Weights of a small CTC audio transcriber.
Model: log mel input, arch quartznet, activation relu, depths [3, 6, 6].
Training: ademamix at rate 0.0023, 6700 steps, batches of 512.
Rows from block 8 of a small CTC audio transcriber, named by matrix and row number. Rows with one number belong to one channel. Each number is 128 + 32 x the weight over its row's rms, rounded and kept within 0 to 255. All counts start at 0. Numbers have three digits each.
After each channel's rows are labels from the 100 clips, of 14848, where the channel reaches its highest value: "loudest band" is the band of the loudest frequency at the time of the peak; "responds to" is what is common among them. Only what is clearly more common there than usual is listed. The data: short read English sentences (LibriTTS-R).
# convs1: first pointwise conv (model.blocks.8.convs.1.weight, 192x192x1), inputs 96-191
# convs3: second pointwise conv (model.blocks.8.convs.3.weight, 192x192x1, transposed), outputs 96-191

convs1.144:150151154100165106160180144122160113155134139149176144033124151164108168121142133120155118129103146115115093155185145094175159118071145121154094120061121065154164104147234117180194125110158137158118094111151164113131152169123162145169141087152132066156125107094116126066121071116115155136
convs3.144:081172126122169144126127120119125155058107129193148113136128145092113125137198090129150060117078155059121122122158153147165101161106132132165157133126151150141153122134179085120109135094088130147089119097114134074135158153158154096146072117148065074138112063186177165102120128154127084072
loudest band: 250 to 500 Hz
responds to: the word "about"

convs1.135:128129121125128129127122127125132125132123124127125131124134133126127127131127132129129130128127123129125127129130123128129127130126132128129127122126135127133125124127255124126131130128127131128129130127128125123129128124126126129127123127131124128127129130133127128127128126128125129124
convs3.135:113103156164109179066126174089137168093150130101131111187057122162139148105105153131087164077192103117091157088160086145085090143115088122149096113081109118118088086148084188108150154123187134123130150177123122093171122140149110149177101142103130135121086160160111102101066088180109117192
loudest band: 250 to 500 Hz
responds to: the word "they"

convs1.165:125136126140123131130125124122130125119116124136136130121126118119128122119139132127130115117126133123124134127128122122128120121116135132125137117138127122127128131134255130136130130132114138132123136132139127129138126132119123128130116122130124127131134136117117133128122131130123133124
convs3.165:143146115112121119144103137149033150157111124152081136139121204140142096154111160072068141159135127182139127098124090139131133147129114106131181148154182128123094186145120149115190162158138141127149117119172140093166191080083176130164100127182116138148126120103108112111116079173137107114
loudest band: 4000 to 8000 Hz
responds to: the word "i"

convs1.139:129195136096140089164128156146106087141121118174099136108160103102117222143134124123121109135076127114093144136132132060140088136080137143150174053120151110119131111166220126174111146118137098117099092171166148074137150231142127162173141158116144128073164109152034130107147140151115142130
convs3.139:141072152117071146139141076119113114132121088088208133119153173134113164152089132080132166125129130094097123149120130157153168124144079160100145166180145150115153195117061018125126060114118148184137117118119141178128158113171171126155107087134074147131149122177099099152111140130119105123
loudest band: 250 to 500 Hz
responds to: the word "i"; the word "it"; the word "is"

convs1.19:125138138100144123133130131138129125118121134124137138118122135126135127114123125135133119126131120137120125128135122123125139134121126139137136111139128133123129124140255123144128135115130117138123134130142129121125131132134132117130125120129133130144137126127113139121115132130131128128
convs3.19:113076015132190150084177105100074095110135183198170156156087090115166081115161141142106099185114143183129079139159163114165105093119153135171132104146150147144066098127145189165113124149101104068149128169138168139106076140134104140151186136165133127130115072148108109142186147106085089134
loudest band: 250 to 500 Hz
responds to: the word "i"; the word "but"

convs1.128:112137112161173143131119119140141117148089153123184132161111094132148101127082138146108117135135098145128142073085122124139146126181099086155050171098189102185132093085084159198125122117096066148074130144097127069091137114065151106102100086077158144169155119128135095122097165081131110162
convs3.128:121072152081071088070158108057111162140219146096080211108189129171113138168154123126129109118157150139168058111190098145126156096147089126131126074117117131071108130119128145113107110169167083078190099114161176128137158125132147219130100166130130177137116143152147147175117092149146127194
loudest band: 500 to 1000 Hz
responds to: the word "no"; text has "not"

convs1.75:142144133155156125144148130145139109163112124123146090110127172156127130095115119137120144126096135114110124143140128129147127102115159121127147136108139105165111111121255111136137125138144090132129152112128118125141122121110120111149120092160153121130142170151112109120139131095127122138
convs3.75:139179117174133168125099193121136200072119097073076146136114161117082158086144165134125105179139149184123136119078145151153175116107131098120146107113101058202111119079097181149087168159093138156079153086100126111086150089174117120144095151098113182127225081134113160135147099130152126134
loudest band: 250 to 500 Hz
responds to: the word "but"

convs1.16:122125157123134153114085138126122104141103082149126119108116183153106132101125119121097125104152148153106150125108083134120162090151140137118137102162126135170138092143255159130148139136135143124145117098152133149158108167087152086118101144130083156124140161182129142096098148127153100119
convs3.16:127130135148175135053183119087130085093113088101090137174097068102147121134143062105131162190140128125082088072142131099122116193131057141102160117159131154169147136139114114048137117135129100129141178111139087080126092086169145092109171107093162153081137145114175103070102122110102122090
loudest band: 500 to 1000 Hz
responds to: the word "replied"

convs1.18:088130120135138135146140124111126114116142128115130113137140144142123111112144122127160126140121133133123128130130129125118130124123127098113147120111128108141124127134255127135129135131118117142134129127136140120121105102117126129126126106144091125111138154121114140132135130117117127126
convs3.18:125195162101114116101128132141122110000119098132135104135191108175130140100157139154174081144122161091135148159131124149164138126127174139118143146229157163090173103123241012111137122166147137142093134096137156137127165144138154123119129101092117101184154069120090165166113116118120129136
loudest band: 4000 to 8000 Hz
responds to: the word "is"; the word "it"