From a checkpoint of a small CTC audio transcriber: trained on short read English sentences (LibriTTS-R), 131.7 epochs.
Rows from block 5 of a small CTC audio transcriber, named by matrix and row number. Rows with one number belong to one channel. Each number is 500 + 40 x the weight over its row's rms, rounded and kept within 0 to 999. All counts start at 0. Numbers have three digits each. After the name is the row's rms in percent of the matrix's.
After each channel's rows are labels from the 100 clips, of 14848, where the channel reaches its highest value: "strongest on" is what is common among them. Only what is clearly more common there than usual is listed. The data: short read English sentences (LibriTTS-R). In brackets: how many of the 100, against the usual share in percent.
# convs1: first pointwise conv (model.blocks.5.convs.1.weight, 192x192x1), inputs 128-191
# convs3: second pointwise conv (model.blocks.5.convs.3.weight, 192x192x1, transposed), outputs 128-191

convs1.106 077:496514517488501518425535485420482427456556511512545482499561516473476490531519480518506467386550564455440499506510453468483485481579515588476497484493531463554596564492505348503517550465474449
convs3.106 069:498559528506520464552504478554536453451551557494486485471505472460486531478518534498555447530507447414507477390505523496490530429483499419456450466528548447538526485532537448559457465477503463
strongest on: the word "what" (33 vs 5); the word "is" (29 vs 8.5)

convs1.79 081:508493408517469517358473570454431476573481498563454471560546460478457505395442459491489498487539526501480446516457483524461468520496485514535536516541469476499475471524441468461491438551418483
convs3.79 069:549523458504445554552509495531479507470475536512489463530459570473504453489449567486499550480537528550506544554474516500471597562541439462494501517486406462456465565456536484460506558486567456
strongest on: the word "i" (40 vs 17.9)

convs1.186 081:523448551509483501455538523404540467501514509450557489475467500536555549527551462492469499490470465480496520549509498369495419410516564488495473541441521564518505513499509523605436465537525524
convs3.186 087:492498542537442466455508488462453452492513556460516457519492475517473564473495514525483428480484460477510507542466509538423421478442540503454476423538681483566540478493512469532486444415495508
strongest on: the word "of" (49 vs 9.7)

convs1.78 076:479490517496480525475551504515434519507544522487539521467514473567503482495518494460518577516435518497492459486500523470482502550519483432536451478493503535476570433536446452532382393507492473
convs3.78 072:446484597398447503469458449505465510462495421501510468521470461463529486513499549550463612543505565434479500578466551479534506466504560497510539495559618506531449496527503513467492471505459539
strongest on: the word "to" (40 vs 14.6); the word "be" (25 vs 4.7)

convs1.119 076:543506442524519492456453523466488497456538487479594566574463536514477504443495415490508521475491513389451495553470487480539487490555471473451504473521502520470445473517485446526526550518454522
convs3.119 069:444433492547545522566500497507509513534451516526478497466507491533438485554502432531498544498528505461538507524521523521520571540491525481451508507389450463519535561554530542551443488468464524
strongest on: the word "to" (36 vs 14.6)

convs1.138 079:521524456494484459518466490512437505523550424449466556539425526440439556529411452501499480487581483411557475507458503538523420534584508463493525487556492495498501511431520482460554505472511461
convs3.138 069:560581529440508498509501513575509511472440443499549526400504447485508497484526510554530568503486528546528463447465428509474450544482450500479436472490467434516487480459495507481521466541458524
strongest on: the word "you" (35 vs 14.9)

convs1.5 390:508483490491478516485493503502665477476481472509502506513465524615483490223487486511489516502448538503501492491504483496484481505520510486490521509515497503499507520498458498523525463502478470
convs3.5 086:539516416504469496500573512447517555518475443481508482479531477570450547497437421522458481474470498484503527430459471498513528518367509552549497492484645542499520532564502539551566504521567491
strongest on: the word "said" (25 vs 6.5)

convs1.27 098:482497550538433407464490491494694514480480521509561510478432526557479488302551501453508543531472485472485500491506537494465527473590514514468517531561498467463472598530456469521579511497501537
convs3.27 085:500526494538511533448416481471468459487435498519562465483525545550558498507421496514505557484561515473518479485518441517554468453542481473516504519473302504448449538482546504449515462478543528
strongest on: the word "it" (31 vs 12.3)

convs1.67 081:469484500530530496438528539475547500556499509457509543470492522502467493432548400488454498496508575454453440488425447510492510558524548481504481461516487563477431540464502501517471511481511430
convs3.67 074:477499509477581409525470516476529446493509500454515480466531522499542544476593540480475481454489462473477501522498517478498534475435447557496500455539447482573540504488475490503490511435483516
strongest on: the word "his" (26 vs 4.3)

convs1.81 081:509486552469512471498515506539539485545514495522512518508552417532480535425502529505526481499549422507467482533498524514528544426518486485418517484483522479564538571454468493538473466481448413
convs3.81 086:480539457501485525441512467494436515511525466493550473493509496487478519473524562493495450408533457499471507485522566472479448439420462493455540472550593472569592555543478443525542561534424551
strongest on: the word "you" (44 vs 14.9)

convs1.185 078:479473513434524447464467567565441447533451480487479534534449514524498497556573511456552407469549509555494483523492523511512491508515456489457560517561511554504599558465563501487465522449471505
convs3.185 081:502484466527540553523565520508486467466529560466498471508508571467473516432590516524523443537513496487525560475500502519519475470458502503480532443518619498585410480531509454481470506514470480
strongest on: the word "was" (50 vs 9.7)

convs1.32 091:522490522427512546446535510468537459592484473514471527475516475427419464576554504532521533510539475502492510531520481503521474476558502537499534473414462508481529513502554507503530510559517566
convs3.32 076:551532489498496490485660435476500453463586524516513463512536559460456531538506484478567526492511511463492479487523480506486486518446590474481552447499539561484502420523522516511460491462492508
strongest on: the word "said" (45 vs 6.5)

convs1.149 073:513453564407531522487511507465564449473408535546453500504500495480487482497518479433493519498571589434543459448511523487535525529508469568512422465417448512567475561516515468492533494514476479
convs3.149 082:434494487539523517507523434504487467445540504437528472569487531513517445448529548514529483551510443463460472494534553533506417443407498539456471483537591467409501451472467527500487526509502470
strongest on: voice: male (80 vs 46.5)

convs1.158 082:507518536511517484464425475510501487560484520425489519520515509602493552372456543461478487514483541462548558456484488555503490492483487492505520455546478600536521527471530485439519495552480508
convs3.158 070:515445480502525440526496497529511433424481541484463495495509510519511549487375580500531496482500501428574499495512496431569506483435462524471503522551602515562518505484469465521473531445484540
strongest on: the word "with" (31 vs 3.4)

convs1.12 088:471518485441474492472549492471499539543482580494541477491448441481507576485520501525465488526486493536510542493532583557498479524540441518488483552498482481509503499472478472487421499510459419
convs3.12 097:474411570538512484497472558488529494511504492511418530492475464516528486530491509494514504533475535507510484536499480528488581489576481478509434514457310470528444458461461493477492533453502507
strongest on: the word "said" (26 vs 6.5)

convs1.18 078:474538519478486524490494555428494492525503516475561541550472499506469539490513476539529495533490449490444547571476512525441487440462456542448544403491457531502526499523493512555475495447467509
convs3.18 073:457494449539489483534429606462479460471518485545517542463533497487458514522492524446537463566555510557491613469530437529507522447534439495517527534497482470483454461561554522480436497483475475
strongest on: the word "what" (25 vs 5); the word "is" (25 vs 8.5)

convs1.42 080:534517509414458504498443426534465523459496516514463513506452516540548476551499522470448519493499440519532578524558468450543465468526490473485514550490540447480561480520473480497509469452503470
convs3.42 076:578413545605460533568513534537532554518506581552528518528539558536486516573527429525515472469452532518486480545501499483517501562561520501484548574463380540456471504437507511513538569533476478
strongest on: the word "the" (67 vs 25)

convs1.117 073:514505568485438512454556517467540504438467495571487486521466447490510511439554478520517523483475531501490464536482566414471502490455536505530523405479490432543545515441518477507505475497498519
convs3.117 071:472509517448474451538513526485497437518531515494492478508490458476491542561387515559577553526507522493487499474515480431483551445485543539509493453487537469542465510510541525568521493520426549
strongest on: the word "of" (25 vs 9.7)

convs1.57 223:467554483498595492534566499509374525499523505505496509480535462432493449752532519462524504468618447513524485486500515484512516525481483510491506480471437519480484475492524513506495528487508531
convs3.57 084:551466502494544462474553509474487526491494477518497537471520521533518537534577483487511550523515528474509570501476491531513533568566488531514449552478689496494466480503515493481525481528550456
strongest on: the word "the" (50 vs 25)

convs1.116 073:469547505520561473562431488523512555512513420484536451508507519451535538557471591554516492464452538532468536445500549505478495515496506518447555507505497505541497514513478510540484546536442471
convs3.116 071:418490483463477478476518394529427506483572493499490451485518497511557460455519519468522520508397410517492488494442532543478532469521534519481501500485381463588506483530507505460467504523477458
strongest on: voice: male (77 vs 46.5); the word "a" (29 vs 12.4); the word "of" (25 vs 9.7)

convs1.87 079:429515500526502457491551452474496511534516568444639509485484524570546525471500514478504516470517432490466566554551461440477499521567435433546547499444552505464520562527482496512545495574478449
convs3.87 072:463524497505512531517473524497502493547550537511532507465567530499483518477465559522540465550460420540448452443546566539481532484531436587571553537499653539465499545494503500443552558551451461
strongest on: the word "be" (29 vs 4.7)

convs1.61 079:509444525444519467534476496505530459520503446498438486447437491522424533457488468447554551473517499425434494526488516542578487517489498488567534535489596449466517556497471540489517538487398504
convs3.61 106:515560419520455495467564397534472471470562503503528495520498485469488504450522501538421526510524475500446471482468514463474449424411530514480527458530707488514507445518464456480496497519499508
strongest on: the word "was" (31 vs 9.7)

convs1.24 104:502508555496513472519418514450603504501515528497546486556445469562525462398513464477469507483481580516549533490448515485556518451563422503522499423427581518503465595479472494492507493492519448
convs3.24 093:448523459527521515520521366514497524445506516486489421539470516504517515478611603551465445531499432453503452539456548508466472458470522552514529550539544477532558519499475468437534502449472518
strongest on: the word "you" (38 vs 14.9)

convs1.184 079:422491535436529497399451413413427553506478399439519548535489568496469509541537533459541513499475426501540508553496517438580494473548492476469472504536590456519539548586482468561540485543496465
convs3.184 070:523469570468469470534395458466419473498481523470489477474449536401520453453443481466465597532413493546553473542483466513450504472566510456441477506526410466514509531484486517465500532483537564
strongest on: voice: female (81 vs 53.5)

convs1.175 105:449514493428486506482461543496560515510448440496484497455440518574435507307502435537489473531389477484511513532481553504434557516529473513492441555561519504497508543403489421465533480488474462
convs3.175 080:497469548471460444495545534524517435479479423542518633565531455539536511490479448502554478487531515516507482467530545456527548501580498439506439505477323478544453410551504485540519495469585475
strongest on: the word "and" (82 vs 10.4)

convs1.160 078:505548503511450501486496499512475432448542514572486441618419513488487467485508484525415529523461518491449565465488532412464474521536442506507535421450479467494441496500571513533522538508426482
convs3.160 069:535564499473518508486487506566598480525506397471513513496441516555587469445504516488492528534464579528524545515442505580533570448546511627505519421555457480526471531548531436481522518520561555
strongest on: the word "was" (35 vs 9.7); the word "it" (30 vs 12.3)